config.yaml
encoder_activation: "relu"
encoder_kernel_size: 3
encoder_downsampling: "stride"
decoder_width: 128
decoder_layers: 8
decoder_norm_position: "pre"
decoder_inner_norm: false
init: "orthogonal"
residual_init: "none"
eps: 1e-06
magnitude_pruning: 0.7
warmup_steps: 3080
Rows from block 10 of the image encoder, named by matrix and row number. Each number is 50 + 15 x the weight over its row's rms, rounded and kept within 0 to 99. All counts start at 0. After the name is the row's rms in percent of the matrix's.
# conv: 3x3 conv (encoder.blocks.10.conv.weight, 288x288x3x3), inputs 29-57, a 3x3 kernel for each
conv.177 106:50 67 77 50 50 76 14 24 50 30 50 50 50 50 50 50 72 72 13 22 16 50 50 50 50 50 50 69 77 70 50 71 76 50 62 66 50 50 50 50 33 25 50 26 20 50 50 50 50 50 50 50 50 50 33 31 50 50 50 50 65 50 50 21 29 28 25 27 21 30 29 24 50 36 31 16 50 18 12 50 50 26 50 50 26 50 50 50 50 50 88 83 75 84 85 87 76 70 73 50 50 50 50 50 50 50 50 50 61 61 65 62 66 68 65 50 50 36 50 42 20 28 27 30 43 36 19 20 22 50 50 50 50 50 50 35 34 36 43 50 50 50 50 50 37 34 30 24 19 25 23 15 21 50 50 50 50 50 50 50 50 50 68 50 50 69 69 65 50 74 72 50 17 20 50 50 50 37 50 50 39 50 50 50 50 50 50 50 50 23 13 50 33 50 50 50 50 50 50 50 50 50 42 50 40 22 17 45 50 50 50 50 50 50 50 50 50 50 50 50 50 50 50 50 84 06 14 23 28 33 50 35 34 47 17 27 31 22 50 50 25 50 50 50 50 39 50 50 50 50 50 50 50 50 50 68 62 65 50 50 50
conv.178 096:24 22 50 50 50 93 30 50 81 50 50 50 50 31 30 37 24 18 50 50 13 50 50 50 50 50 50 00 22 11 11 14 02 11 05 00 86 87 85 50 50 50 50 64 69 50 50 50 50 50 50 77 79 50 50 50 50 50 50 50 22 50 50 71 78 50 50 50 50 50 50 50 83 76 81 50 50 50 69 61 76 50 50 50 50 50 00 50 50 23 50 38 50 35 50 50 50 50 50 50 50 50 19 17 21 50 50 50 50 50 50 50 50 50 50 63 50 50 50 50 50 57 50 50 50 50 50 50 50 50 50 50 27 50 50 36 50 69 28 50 50 50 50 63 50 50 50 50 50 50 50 50 50 25 26 50 13 50 50 20 50 50 32 50 64 50 50 79 50 50 50 50 50 50 50 50 50 50 50 50 50 50 50 50 50 50 50 50 36 29 50 44 50 68 50 50 50 50 46 50 50 50 50 50 50 50 50 50 50 34 50 50 50 50 50 50 70 50 50 50 50 50 50 31 50 50 50 50 50 50 50 24 26 02 50 50 50 50 50 50 50 35 28 50 50 50 99 79 94 99 94 94 50 50 50 50 50 50 04 10 50
conv.179 097:50 50 50 50 50 50 50 50 50 50 50 50 50 50 34 29 28 23 71 65 57 50 50 50 38 36 26 50 50 50 50 50 50 50 50 50 50 50 50 50 50 50 50 50 50 50 50 50 50 50 50 06 50 50 50 50 50 81 77 78 50 85 79 50 50 45 27 37 30 00 16 00 50 50 50 50 50 50 04 12 16 50 50 50 50 50 50 50 50 50 39 50 50 50 50 50 50 69 50 50 50 50 50 50 80 18 50 50 00 18 50 03 00 24 00 07 18 50 29 33 50 50 50 50 50 50 50 50 50 50 50 50 50 50 29 50 50 50 50 50 50 50 50 50 50 50 50 50 16 33 50 50 37 80 76 76 50 50 50 50 21 17 50 50 00 50 50 10 50 50 00 00 00 00 08 14 19 45 50 50 50 50 50 50 50 50 50 50 50 50 50 50 50 50 33 50 50 12 50 50 50 50 38 29 41 26 13 50 50 50 50 50 50 50 50 50 28 50 34 50 67 50 50 83 87 50 50 50 50 50 50 50 50 50 50 50 64 72 81 87 50 82 50 50 50 50 50 50 50 50 50 50 50 50 50 68 67 70 50 50 50
conv.180 097:26 50 10 50 50 26 50 50 50 50 50 50 50 50 50 10 00 08 26 39 50 00 00 02 39 50 50 22 28 50 44 50 50 40 39 50 67 50 68 50 50 50 50 50 50 50 50 16 50 62 27 78 73 36 50 50 27 92 50 50 50 50 29 50 50 50 50 50 50 50 50 50 50 50 50 58 50 50 83 50 61 50 50 50 87 50 50 50 50 50 50 50 50 50 50 50 50 50 50 50 50 70 19 50 68 50 50 70 65 62 70 50 50 50 50 50 50 50 50 50 50 50 50 76 73 50 77 50 12 50 37 00 99 50 21 28 50 28 30 50 29 50 31 50 50 50 50 30 40 50 35 43 50 50 50 23 50 50 00 50 50 07 50 50 50 50 50 50 50 50 50 50 50 50 80 84 74 84 75 59 50 50 50 50 50 50 50 50 50 84 50 50 64 50 50 84 50 50 50 50 09 50 50 50 50 50 50 40 50 50 20 17 50 50 20 31 50 38 50 73 50 73 50 50 50 50 50 50 50 50 50 50 50 50 65 50 50 50 50 50 73 50 50 50 00 50 50 50 50 69 50 50 50 50 50 07 23 50 50 50 50
conv.181 088:95 50 71 50 29 50 50 50 99 50 50 39 50 50 33 50 50 38 50 50 48 74 50 50 22 35 50 26 50 50 50 50 50 50 77 50 50 50 50 50 50 50 50 50 28 50 50 92 50 50 50 50 50 50 38 50 50 50 50 65 50 99 99 50 50 50 50 50 50 50 50 50 50 50 50 50 64 50 50 50 50 50 50 50 50 50 32 50 50 50 50 50 50 50 50 50 50 50 50 65 75 76 50 78 61 50 50 50 90 44 22 50 40 19 87 50 50 50 50 50 50 50 50 50 50 50 50 50 50 66 50 50 84 50 50 50 50 50 50 50 50 50 50 50 50 50 50 50 50 13 50 26 19 22 29 50 50 50 50 50 50 50 04 50 77 00 27 50 06 50 65 50 50 50 50 50 50 87 50 50 35 50 29 50 50 50 50 50 50 50 50 50 50 91 86 50 50 50 50 50 50 50 20 50 50 50 50 26 26 50 33 25 50 50 50 70 66 50 50 50 50 50 50 50 50 16 50 29 71 85 87 30 50 50 50 50 50 50 50 50 69 50 50 50 50 50 50 50 50 50 50 50 37 50 40 50 50 50 50 74 74
conv.182 096:50 50 50 72 50 50 50 79 69 50 50 50 50 50 50 22 20 03 50 50 50 50 50 50 50 50 50 50 50 50 70 50 50 50 50 50 50 72 67 50 50 50 39 50 50 50 50 50 50 50 50 50 77 50 50 50 50 50 50 50 50 50 50 50 86 88 50 50 50 16 17 11 50 50 50 50 50 50 50 69 76 50 50 68 75 63 50 50 50 50 50 50 50 50 50 50 50 50 50 50 50 84 50 50 78 64 81 88 50 50 50 67 50 37 82 50 50 17 50 50 50 72 71 50 73 83 24 50 50 50 50 50 50 50 50 50 50 50 50 50 50 50 50 50 31 50 50 32 50 50 50 50 50 50 50 50 50 18 50 31 22 29 50 50 50 50 50 50 30 50 50 50 50 50 86 92 78 50 50 50 74 74 50 50 50 50 50 50 50 50 50 50 50 50 50 36 50 43 21 20 30 50 50 50 50 50 50 50 50 50 50 50 50 40 27 39 50 50 50 50 74 50 50 50 50 50 50 50 50 50 50 29 27 23 50 50 50 50 50 50 50 50 50 00 50 08 50 74 50 50 67 50 50 50 63 23 50 26 23 15 11
conv.183 093:50 50 84 50 87 88 50 50 50 50 50 50 50 50 50 50 50 50 50 50 50 24 30 30 50 50 50 50 50 50 50 50 50 50 50 50 50 50 50 50 50 50 50 50 50 50 85 96 50 76 84 50 50 50 50 50 50 50 50 72 50 50 88 50 50 50 50 50 50 50 55 67 36 50 32 50 50 26 50 50 50 27 50 50 26 50 50 20 28 38 43 39 29 50 50 50 50 50 50 50 50 50 50 50 50 50 50 50 50 34 38 50 25 21 50 18 15 29 37 50 50 50 50 50 50 50 73 89 76 50 50 50 50 50 77 50 64 69 50 50 50 17 50 50 76 79 77 50 50 50 50 29 26 50 50 62 50 50 50 50 50 50 07 20 50 01 50 50 00 14 50 50 40 50 50 50 50 50 50 50 50 50 50 50 69 50 84 80 93 50 63 50 30 50 50 40 50 50 19 32 50 16 19 50 20 23 50 50 50 78 50 50 50 50 50 50 76 73 63 71 50 50 50 50 50 50 65 64 64 64 75 73 78 79 50 50 50 50 50 50 50 50 50 50 50 50 50 50 20 50 27 00 46 50 50 50 50 50 50 50 50
conv.184 102:50 50 50 64 50 50 50 50 50 50 50 50 50 50 50 50 33 50 50 50 50 66 67 73 50 50 50 95 85 89 50 50 50 78 84 50 50 50 50 50 50 50 63 50 50 76 78 91 76 84 98 74 88 93 50 39 30 50 50 30 50 50 32 50 50 50 35 49 31 26 29 14 50 50 50 50 50 30 03 04 00 72 69 81 50 50 50 50 50 50 75 72 50 70 70 50 78 72 75 50 50 50 50 50 50 50 50 50 44 50 76 27 50 50 04 35 50 00 00 00 50 50 50 37 50 50 71 50 50 78 50 50 50 28 20 50 50 63 65 50 70 50 50 50 50 50 50 50 50 50 50 50 50 60 50 50 58 50 50 50 50 29 64 50 50 73 50 50 74 50 34 50 25 50 19 27 25 32 50 50 50 50 50 50 50 50 50 50 50 50 50 50 50 50 50 50 27 28 50 50 50 50 50 50 50 18 18 82 73 50 75 64 68 58 56 50 16 19 16 50 50 50 50 50 54 50 50 50 50 50 50 50 50 30 50 65 50 50 64 50 50 50 50 50 50 50 50 95 96 50 77 80 50 50 50 83 90 90 71 81 76
conv.185 108:50 50 50 50 62 58 50 12 50 27 50 20 01 00 00 50 50 50 50 50 50 50 50 50 50 78 82 29 20 23 26 20 25 50 28 24 50 50 50 50 50 50 40 43 50 50 50 50 50 50 50 50 50 37 27 50 50 33 38 50 22 17 17 50 50 50 44 50 44 44 50 47 50 50 50 50 50 50 50 60 50 50 50 50 50 50 50 50 50 50 63 67 69 57 50 57 50 50 50 26 28 50 42 50 50 50 50 66 50 50 50 50 50 50 50 50 50 50 65 68 50 67 50 50 50 50 50 50 50 50 50 26 50 50 50 37 50 50 43 50 50 50 50 50 50 69 77 50 68 73 50 50 68 32 50 50 28 50 50 50 50 50 30 28 27 44 50 35 50 50 50 50 50 50 50 50 50 50 50 50 50 50 50 71 66 71 82 88 89 50 97 50 50 88 77 50 85 75 50 50 67 50 75 88 50 62 82 50 70 50 50 50 50 50 50 63 50 50 50 41 50 50 40 50 50 50 50 50 50 50 50 50 64 83 50 50 50 50 50 50 50 50 50 50 50 50 50 50 50 26 50 50 50 50 50 50 50 50 30 31 28
conv.186 104:50 50 50 50 50 50 81 50 50 23 50 50 21 50 50 26 50 60 50 50 50 50 50 50 50 50 50 36 50 62 50 50 50 50 50 50 29 50 71 33 50 83 34 50 89 50 19 50 50 50 50 50 50 50 50 50 03 83 50 18 82 50 20 50 50 50 50 50 50 50 50 50 50 50 50 50 50 50 50 50 50 50 50 25 64 50 25 68 50 50 50 59 84 22 50 81 04 50 57 50 72 50 68 79 50 66 82 50 23 50 50 34 50 50 24 29 50 50 50 50 20 50 50 18 25 24 50 50 50 50 50 68 50 50 50 50 41 50 50 50 50 50 50 50 77 70 50 73 50 50 59 50 50 50 50 50 78 50 50 84 50 50 50 73 66 50 86 86 22 74 75 50 50 69 25 50 87 19 50 67 50 36 22 50 50 33 50 50 50 25 50 50 50 50 50 50 50 50 50 10 50 50 14 50 50 50 50 50 65 55 50 71 68 50 75 80 50 50 50 50 50 50 50 50 50 50 35 16 50 50 50 50 50 50 50 39 17 50 50 17 50 38 17 50 50 15 50 50 50 50 50 50 50 50 50 50 68 73 50 50 50
conv.187 102:50 50 50 50 50 50 50 50 50 50 50 50 50 50 50 50 50 50 50 50 50 22 32 30 50 50 50 50 50 50 50 50 38 50 37 50 50 71 90 50 67 71 50 50 50 72 50 50 50 50 50 50 50 50 50 25 11 50 32 15 50 50 26 57 58 72 73 74 76 73 80 81 50 50 50 50 60 57 81 80 81 36 50 50 50 50 50 50 50 50 10 05 04 19 11 14 31 29 27 80 83 82 75 75 76 50 50 77 50 50 50 95 92 99 99 99 99 65 50 50 50 50 50 59 50 50 50 50 72 50 50 50 71 50 50 51 69 65 50 50 50 27 30 33 68 50 50 50 50 50 33 29 39 50 50 50 03 09 26 19 30 47 50 50 50 50 50 50 50 50 73 50 50 50 31 29 50 50 50 50 50 50 50 50 50 50 50 50 60 80 85 83 50 50 50 50 50 50 20 26 35 21 34 44 50 50 50 50 50 50 25 27 25 37 30 50 50 50 50 50 50 50 50 50 50 25 33 28 31 50 50 50 50 50 80 71 62 50 50 50 50 50 50 50 50 50 50 50 50 50 50 50 50 50 50 50 50 50 35 50 50
conv.188 101:50 65 50 63 76 77 50 50 50 38 23 35 50 50 50 50 50 50 50 50 50 50 50 50 50 50 50 50 50 50 77 50 50 50 50 50 76 50 50 50 50 27 50 25 14 50 50 50 50 59 69 50 50 50 64 75 50 50 64 50 50 79 89 50 50 50 50 50 50 57 50 50 35 50 50 50 50 72 50 50 50 50 50 50 50 50 77 50 50 50 68 69 86 50 50 50 50 50 50 50 21 03 50 50 50 50 50 50 73 50 50 50 50 09 50 50 50 50 50 50 50 72 50 50 50 50 50 89 50 50 94 50 50 67 50 83 50 17 50 50 11 97 68 50 18 00 00 50 50 50 50 50 50 50 50 50 50 50 50 50 67 50 50 50 50 50 50 50 50 50 50 50 50 50 67 59 50 50 50 50 50 50 44 50 50 37 72 62 50 50 50 35 50 50 50 50 50 50 50 50 29 50 50 50 50 50 50 50 50 50 50 50 50 89 79 68 50 50 50 50 50 50 50 94 99 50 50 50 27 23 50 50 50 50 25 16 09 50 50 50 50 50 50 50 50 50 50 50 20 06 50 50 50 50 50 50 50 50 61 50 50
conv.189 102:70 50 66 50 50 50 50 50 50 50 50 50 50 50 50 50 50 50 50 74 50 83 81 83 69 70 50 50 50 50 50 50 50 50 50 50 50 50 50 50 50 50 50 50 50 50 50 61 50 50 68 50 50 50 27 35 50 38 50 50 50 50 50 50 50 50 36 50 50 50 50 50 50 50 50 50 50 50 50 50 50 77 68 80 50 50 50 73 50 50 50 50 50 50 25 31 50 50 50 50 50 50 50 50 72 65 64 90 30 26 39 14 09 25 16 05 05 29 38 50 50 50 67 50 50 68 30 18 26 50 50 50 50 35 50 50 64 65 50 77 73 50 50 68 77 73 50 50 50 50 50 64 50 50 41 50 22 24 25 00 00 00 31 32 14 29 32 50 10 15 50 31 50 50 50 50 50 50 50 26 64 50 50 71 71 68 50 67 60 50 50 50 50 50 50 50 50 50 22 29 50 50 50 50 50 50 50 50 50 50 50 50 50 50 50 50 11 50 50 16 32 50 50 50 50 50 50 50 50 68 68 50 65 50 50 50 50 57 62 67 61 50 67 50 50 84 50 50 71 42 50 50 50 50 50 50 50 50 50 50 50
conv.190 097:50 13 50 50 50 50 50 08 50 23 50 50 50 50 50 50 50 50 50 50 50 50 50 50 50 50 50 50 50 50 50 50 32 50 50 27 50 50 50 50 70 66 65 64 50 20 22 50 27 29 50 50 50 50 50 50 50 50 50 50 50 28 50 50 50 50 23 50 50 00 13 14 74 78 50 74 50 50 50 50 50 19 50 50 28 50 50 27 50 50 50 50 50 50 50 50 50 50 50 50 50 50 50 50 50 30 50 50 50 27 50 50 50 50 50 50 50 50 50 50 50 50 50 50 50 50 50 50 50 50 50 50 50 50 50 50 50 50 50 50 50 50 50 50 50 50 50 50 50 50 50 50 50 50 50 50 73 50 50 83 50 50 32 16 10 50 18 15 50 21 50 12 28 22 31 50 50 50 50 50 50 69 68 50 50 60 50 50 50 50 77 74 50 74 50 50 61 50 44 50 50 50 50 50 50 50 50 76 50 50 80 50 50 50 50 50 14 50 50 10 29 18 18 50 14 50 50 78 18 50 48 10 50 50 50 64 67 50 60 50 21 50 50 50 50 50 50 50 50 50 50 28 50 50 50 50 50 50 50 50 38
conv.191 111:50 50 50 50 50 50 50 43 38 63 50 65 50 63 50 50 50 50 50 50 50 50 50 50 50 50 50 24 50 20 20 24 18 37 37 31 58 50 50 50 50 50 50 39 38 61 55 50 55 55 50 50 50 50 33 33 27 50 50 50 50 50 50 50 50 50 50 50 50 65 66 67 34 34 24 25 33 33 00 00 00 50 50 50 50 50 50 50 65 61 22 23 16 26 50 30 50 50 50 50 50 50 50 50 50 30 50 14 50 50 69 73 74 71 72 75 68 50 50 50 27 39 40 06 19 24 87 69 50 68 50 50 25 11 14 62 66 65 50 50 50 50 34 35 50 50 50 50 50 50 50 50 26 50 50 50 50 65 67 50 50 50 50 50 38 50 50 50 74 94 84 50 50 50 50 50 50 29 28 32 50 50 50 50 50 50 50 50 50 50 50 50 50 50 50 11 50 09 04 25 29 50 50 50 50 50 50 50 50 50 73 69 71 50 67 74 80 78 80 73 50 50 50 50 50 61 67 62 80 85 80 85 88 78 50 50 50 33 30 50 19 15 16 67 80 50 50 50 50 50 50 30 50 50 50 89 99 99 78 84 89
conv.192 099:50 50 50 50 50 50 50 50 50 50 50 50 50 50 72 50 50 50 50 81 50 50 50 38 14 20 18 50 50 50 22 18 50 08 07 06 50 50 50 50 17 13 15 16 15 50 50 50 50 50 50 50 50 50 50 50 41 50 50 50 50 50 50 50 50 68 29 50 50 50 50 50 43 50 40 34 22 07 27 19 22 50 50 50 50 50 50 50 50 50 25 15 17 32 26 23 50 50 50 50 50 50 12 50 50 50 50 50 50 50 50 50 50 50 50 50 50 50 50 50 50 50 50 15 50 50 73 79 50 50 50 50 50 50 50 50 50 50 19 50 50 07 50 50 50 50 50 50 50 50 18 21 26 99 50 50 50 50 50 50 50 50 30 50 50 50 50 50 50 50 50 50 50 50 20 22 25 63 50 50 50 50 50 50 50 50 50 50 50 50 50 50 22 50 29 50 50 50 08 16 09 00 11 10 50 50 50 50 50 80 50 50 50 50 50 50 69 72 75 50 67 76 50 50 50 50 64 60 65 60 59 89 87 93 50 50 50 38 50 50 50 50 50 50 50 50 50 30 31 50 22 14 39 50 50 33 40 50 60 65 75
conv.193 103:50 50 50 50 50 50 50 50 54 50 50 50 50 50 50 12 00 00 00 00 50 50 50 50 50 50 50 50 50 50 34 37 50 50 50 50 50 50 50 50 50 50 50 50 50 50 50 50 50 69 62 70 84 78 50 50 73 50 50 50 50 32 50 50 50 50 50 50 50 74 63 63 50 50 50 50 50 27 88 82 85 50 50 50 50 50 50 50 50 50 25 30 26 50 50 50 50 50 50 58 50 50 50 50 50 67 59 50 50 83 50 50 50 40 50 68 50 50 50 84 50 50 50 50 50 50 50 50 50 79 80 86 99 99 99 50 50 50 50 50 74 50 50 50 50 50 50 50 50 33 50 50 48 50 50 50 50 68 64 50 50 74 50 50 50 50 50 50 50 50 50 50 50 50 91 99 89 76 76 71 50 50 89 50 50 50 31 25 34 50 50 92 50 50 66 50 50 50 50 50 50 50 50 50 34 37 50 50 50 50 50 50 50 00 16 25 50 50 50 50 58 50 26 50 50 50 50 60 50 50 65 33 23 50 50 50 50 50 50 50 50 75 50 50 50 50 50 50 50 50 50 50 50 50 50 50 50 50 50 81 50
conv.194 102:97 75 50 90 50 50 50 50 50 50 50 50 63 50 64 68 70 75 50 50 50 50 50 50 50 50 50 50 50 50 50 50 50 66 50 50 50 50 50 50 50 50 50 50 50 50 50 50 34 50 50 30 50 50 50 50 50 50 50 50 50 50 50 15 25 06 27 32 16 30 44 40 20 50 23 18 50 26 01 19 10 37 50 50 50 50 50 50 50 50 50 50 50 50 50 50 50 50 50 50 50 50 50 50 50 39 50 50 50 50 50 50 50 50 50 50 50 50 50 50 50 50 50 35 50 50 17 16 02 50 26 50 50 28 21 50 50 50 67 50 63 50 50 50 50 50 50 50 50 50 50 50 50 50 50 50 50 50 50 50 50 38 50 50 50 50 50 50 50 50 50 50 34 34 50 50 50 50 50 50 50 50 50 50 50 50 50 50 50 50 50 50 50 50 50 50 50 50 50 50 50 50 50 50 50 50 50 50 50 67 50 50 50 50 68 69 50 50 50 50 50 50 50 50 50 50 50 50 50 50 50 50 50 50 29 50 50 31 50 38 27 30 31 50 50 50 50 50 50 50 50 50 50 50 50 50 50 50 50 50 50
conv.195 099:50 50 50 00 11 50 50 50 50 50 50 20 50 18 08 26 16 09 50 50 50 50 50 40 50 50 50 50 50 28 30 27 02 25 13 02 50 50 50 50 50 50 50 50 50 50 55 50 50 67 50 61 72 62 50 50 50 50 50 50 50 50 37 50 50 50 50 50 50 50 50 50 50 50 50 50 50 50 68 50 50 50 50 50 50 50 50 50 50 01 34 50 50 34 50 50 50 50 50 50 27 50 50 33 50 50 50 50 50 50 50 50 50 50 50 50 50 50 50 50 50 61 50 83 66 62 22 50 50 50 50 50 50 38 50 50 77 82 50 69 72 50 50 50 50 50 50 50 50 50 50 50 50 50 50 50 07 50 50 14 50 21 50 50 50 50 68 50 50 50 50 50 50 50 50 00 00 50 36 35 50 50 50 50 50 30 50 50 50 50 92 50 71 50 19 69 50 34 50 50 50 50 50 50 50 50 26 43 50 50 27 50 50 28 50 50 66 50 64 64 50 61 50 13 20 50 50 50 50 50 32 50 50 19 67 50 50 77 50 50 74 50 50 50 50 50 50 50 50 50 50 50 74 50 97 50 50 50 50 50 50
conv.196 105:50 59 50 61 56 67 50 50 50 07 00 00 50 18 50 50 50 50 50 50 50 50 50 50 50 50 50 50 50 50 50 64 77 50 50 61 50 38 37 50 50 50 70 50 50 20 50 50 34 50 50 26 50 50 50 50 50 50 50 73 50 50 81 19 23 20 13 50 12 50 50 50 50 50 50 50 50 50 50 50 50 21 29 38 50 50 50 50 50 50 50 50 50 50 50 50 50 24 50 05 16 06 50 50 50 50 50 80 80 50 50 50 50 50 50 50 50 50 64 73 79 84 98 50 66 69 50 50 50 50 50 58 50 50 50 31 15 03 50 50 50 50 50 50 28 29 50 50 50 50 50 50 50 50 50 50 50 50 50 50 50 50 50 50 50 50 50 79 88 79 94 50 50 50 78 50 50 50 50 45 50 50 50 50 50 50 50 50 50 50 50 70 50 66 74 50 50 50 50 50 21 50 50 50 72 72 72 50 50 50 50 20 21 50 50 50 84 88 98 50 50 50 94 86 99 46 50 50 32 50 50 50 50 50 41 50 50 50 50 81 50 50 50 50 50 50 50 50 50 50 50 50 50 50 50 50 50 73 50 50 50
conv.197 112:31 50 50 50 50 50 22 12 07 50 50 50 50 50 50 50 63 60 50 50 50 50 72 72 50 50 50 21 21 50 50 50 50 32 50 28 50 50 50 50 50 50 36 29 27 50 38 50 39 50 40 50 50 26 50 50 18 65 50 50 82 71 50 19 27 29 39 50 50 75 50 50 50 50 70 30 50 50 50 50 50 36 50 50 50 50 73 50 74 81 86 93 81 50 50 50 50 36 28 50 25 18 50 50 27 50 50 50 50 68 68 50 50 50 00 50 50 50 50 50 50 65 50 35 27 50 18 50 50 05 50 50 50 50 50 50 50 41 50 32 27 50 50 50 26 21 23 50 46 50 50 50 50 50 50 50 50 50 50 83 50 50 50 50 50 65 50 50 50 50 50 50 50 50 13 50 50 00 00 00 09 06 26 30 50 50 50 64 65 10 15 50 50 54 58 50 50 50 36 50 50 50 50 50 50 63 64 50 50 50 50 50 50 50 42 50 50 75 50 50 71 50 62 83 76 30 50 50 35 50 50 81 82 73 22 18 17 50 50 50 50 50 50 50 50 50 68 67 50 50 50 50 50 50 50 65 71 50 75 62 50
conv.198 102:50 50 50 50 00 01 50 50 50 50 50 50 50 50 50 50 62 68 50 50 50 50 50 50 89 78 50 50 50 50 50 50 50 50 50 50 50 50 50 50 70 73 70 50 86 50 50 50 41 50 50 50 50 50 50 50 50 50 50 50 06 14 50 50 50 50 37 42 39 17 25 32 50 42 31 37 13 00 50 00 00 62 62 71 64 67 67 86 77 50 50 50 50 50 29 50 50 50 50 50 50 50 50 50 50 50 50 69 37 00 03 25 09 05 50 06 00 85 80 79 50 50 50 50 50 50 50 23 50 53 17 50 50 22 50 50 50 50 50 50 74 50 73 80 50 50 83 50 50 79 70 79 84 33 50 50 24 50 50 34 50 50 07 19 00 21 50 10 50 50 50 50 50 50 50 23 15 50 33 50 70 66 70 66 65 70 50 50 50 79 81 74 50 62 68 50 50 50 50 82 90 84 90 99 57 73 87 50 50 50 50 50 66 67 80 88 63 50 50 50 50 50 55 50 50 69 68 60 50 59 50 50 50 50 50 50 50 50 50 50 17 20 23 59 50 64 50 34 50 50 23 50 50 50 50 50 50 50 38 39 30
conv.199 094:50 50 50 50 50 50 50 78 50 33 31 50 39 50 50 50 43 50 50 50 50 50 50 50 97 91 99 16 27 50 29 23 50 04 00 00 68 66 71 50 50 50 50 50 50 50 50 50 50 50 50 50 50 50 33 37 38 50 50 41 50 50 40 50 50 50 50 50 50 91 50 50 50 50 34 68 66 65 50 50 50 50 50 50 50 50 50 50 31 50 99 99 99 50 50 50 50 50 50 50 29 27 50 50 50 50 50 50 38 50 50 00 50 50 50 50 50 13 12 13 71 50 50 93 74 78 00 01 01 07 21 50 50 50 50 50 50 50 50 50 50 50 50 61 38 37 40 50 50 50 50 84 78 20 50 50 26 32 32 20 31 50 50 50 50 50 50 50 50 50 50 72 50 50 50 50 50 50 50 50 50 50 50 50 50 50 50 50 50 50 90 50 50 50 50 80 50 50 73 78 50 50 66 50 50 64 50 50 50 50 50 50 50 50 50 50 50 50 50 80 50 76 78 61 78 50 50 50 50 50 50 70 71 72 50 50 34 50 50 50 50 50 50 50 47 50 50 50 50 50 50 59 50 50 50 50 50 50 50 50 50
conv.200 099:50 40 42 50 41 50 50 50 50 50 72 64 50 70 50 18 50 50 50 50 88 50 50 50 65 76 82 81 50 50 50 50 50 24 08 00 50 50 50 50 50 50 24 13 02 44 50 50 48 37 50 29 33 39 50 50 25 50 50 25 50 50 20 50 50 50 50 50 50 02 30 27 50 50 29 50 50 33 25 50 21 19 25 50 50 78 89 50 50 50 83 80 72 50 50 50 50 50 50 50 50 50 50 50 50 50 50 50 50 50 61 50 50 74 31 50 50 37 50 50 13 22 10 20 50 15 50 50 13 50 50 50 50 50 50 50 50 50 50 50 50 50 50 50 50 50 50 50 50 50 50 50 50 50 50 50 50 50 50 50 50 50 50 50 50 50 50 50 50 50 50 50 50 50 50 50 50 45 42 50 50 50 50 50 50 50 50 50 50 50 50 50 27 50 50 50 50 50 30 50 50 50 50 50 50 50 50 50 50 50 50 50 76 50 50 50 50 50 50 50 50 50 70 71 50 50 85 80 50 50 50 38 50 50 50 50 50 50 50 50 50 30 27 50 79 50 50 82 50 50 84 50 75 76 72 50 50 50 50 25 28
conv.201 097:26 50 50 50 50 64 50 87 86 50 50 50 50 50 50 50 30 50 50 50 50 50 50 50 26 50 50 50 50 50 27 43 50 27 28 50 50 50 50 50 50 50 50 50 39 50 50 50 50 50 50 50 50 50 50 70 67 77 50 70 74 50 71 50 50 50 50 50 64 50 62 67 50 50 50 30 50 50 50 50 50 50 50 50 50 50 50 50 50 50 18 10 09 15 14 05 12 18 19 50 50 50 50 50 50 50 50 50 50 50 21 20 14 13 27 22 22 50 50 50 50 50 50 50 50 70 50 50 50 50 50 50 50 50 50 80 82 85 50 50 50 50 50 50 71 68 50 68 58 50 66 50 50 50 50 50 50 50 50 50 50 50 35 41 50 37 40 50 29 34 36 50 27 50 50 50 50 86 84 86 50 50 60 50 50 75 72 72 81 50 50 50 50 50 50 81 73 87 50 50 50 39 50 50 50 50 50 50 50 50 50 50 50 50 50 50 72 80 77 74 80 50 50 50 50 50 73 80 50 50 66 82 78 81 50 50 60 50 50 56 50 50 53 50 50 50 50 50 41 50 34 34 50 50 75 50 50 50 50 50 65
conv.202 104:60 59 50 50 50 50 50 50 50 63 74 75 62 64 68 62 70 73 50 19 28 50 50 50 50 50 50 50 50 64 50 73 76 50 50 50 50 50 50 50 50 50 50 50 50 50 50 50 50 50 50 50 50 50 50 50 50 50 50 50 50 50 50 50 50 50 50 50 50 50 50 27 35 26 19 36 35 33 28 28 26 41 38 34 50 50 39 50 27 28 34 30 50 50 34 50 50 50 50 50 50 39 76 81 50 50 50 50 50 50 33 50 50 50 50 50 50 50 50 66 42 32 32 50 50 50 12 35 40 50 50 50 50 50 50 50 50 50 50 50 50 50 50 50 34 21 28 34 19 19 50 33 50 26 50 50 27 34 50 50 50 50 50 50 50 50 50 63 50 50 50 50 50 50 50 50 50 29 26 32 50 50 50 50 50 50 50 50 36 66 71 69 50 50 50 74 72 50 50 50 50 50 50 50 50 50 70 06 03 50 01 00 50 50 27 50 50 50 50 50 50 50 50 50 54 50 50 50 50 50 50 50 50 50 50 50 50 50 50 50 50 50 50 50 50 50 34 34 34 39 50 50 50 71 67 50 50 50 50 50 50
conv.203 103:50 50 50 50 59 50 60 50 50 50 50 50 50 50 50 36 50 50 50 50 50 50 50 50 50 50 50 50 50 50 50 50 50 50 50 90 50 50 37 50 50 50 50 50 50 50 50 50 50 50 50 50 50 31 50 64 62 85 79 87 77 77 98 50 50 50 50 50 50 50 50 33 50 50 50 50 36 41 50 50 50 50 50 50 71 35 50 50 30 15 50 50 50 50 50 50 50 50 50 82 70 66 78 71 50 62 50 50 50 50 02 50 50 03 50 30 04 50 50 50 50 50 50 50 50 50 50 50 50 50 50 50 50 50 50 50 50 50 83 50 31 75 50 16 86 50 26 74 50 17 50 50 08 50 50 50 50 50 50 50 57 50 98 83 50 98 85 50 83 85 50 50 08 00 50 50 23 50 50 50 50 50 50 50 50 50 50 50 50 83 50 50 89 50 50 94 50 50 50 50 24 50 50 31 50 50 50 91 87 50 96 82 50 82 74 50 50 50 50 50 50 81 50 50 92 50 50 50 50 50 50 50 14 50 50 50 68 50 50 50 50 50 68 50 50 50 50 50 50 50 50 27 50 50 50 50 50 50 50 50 50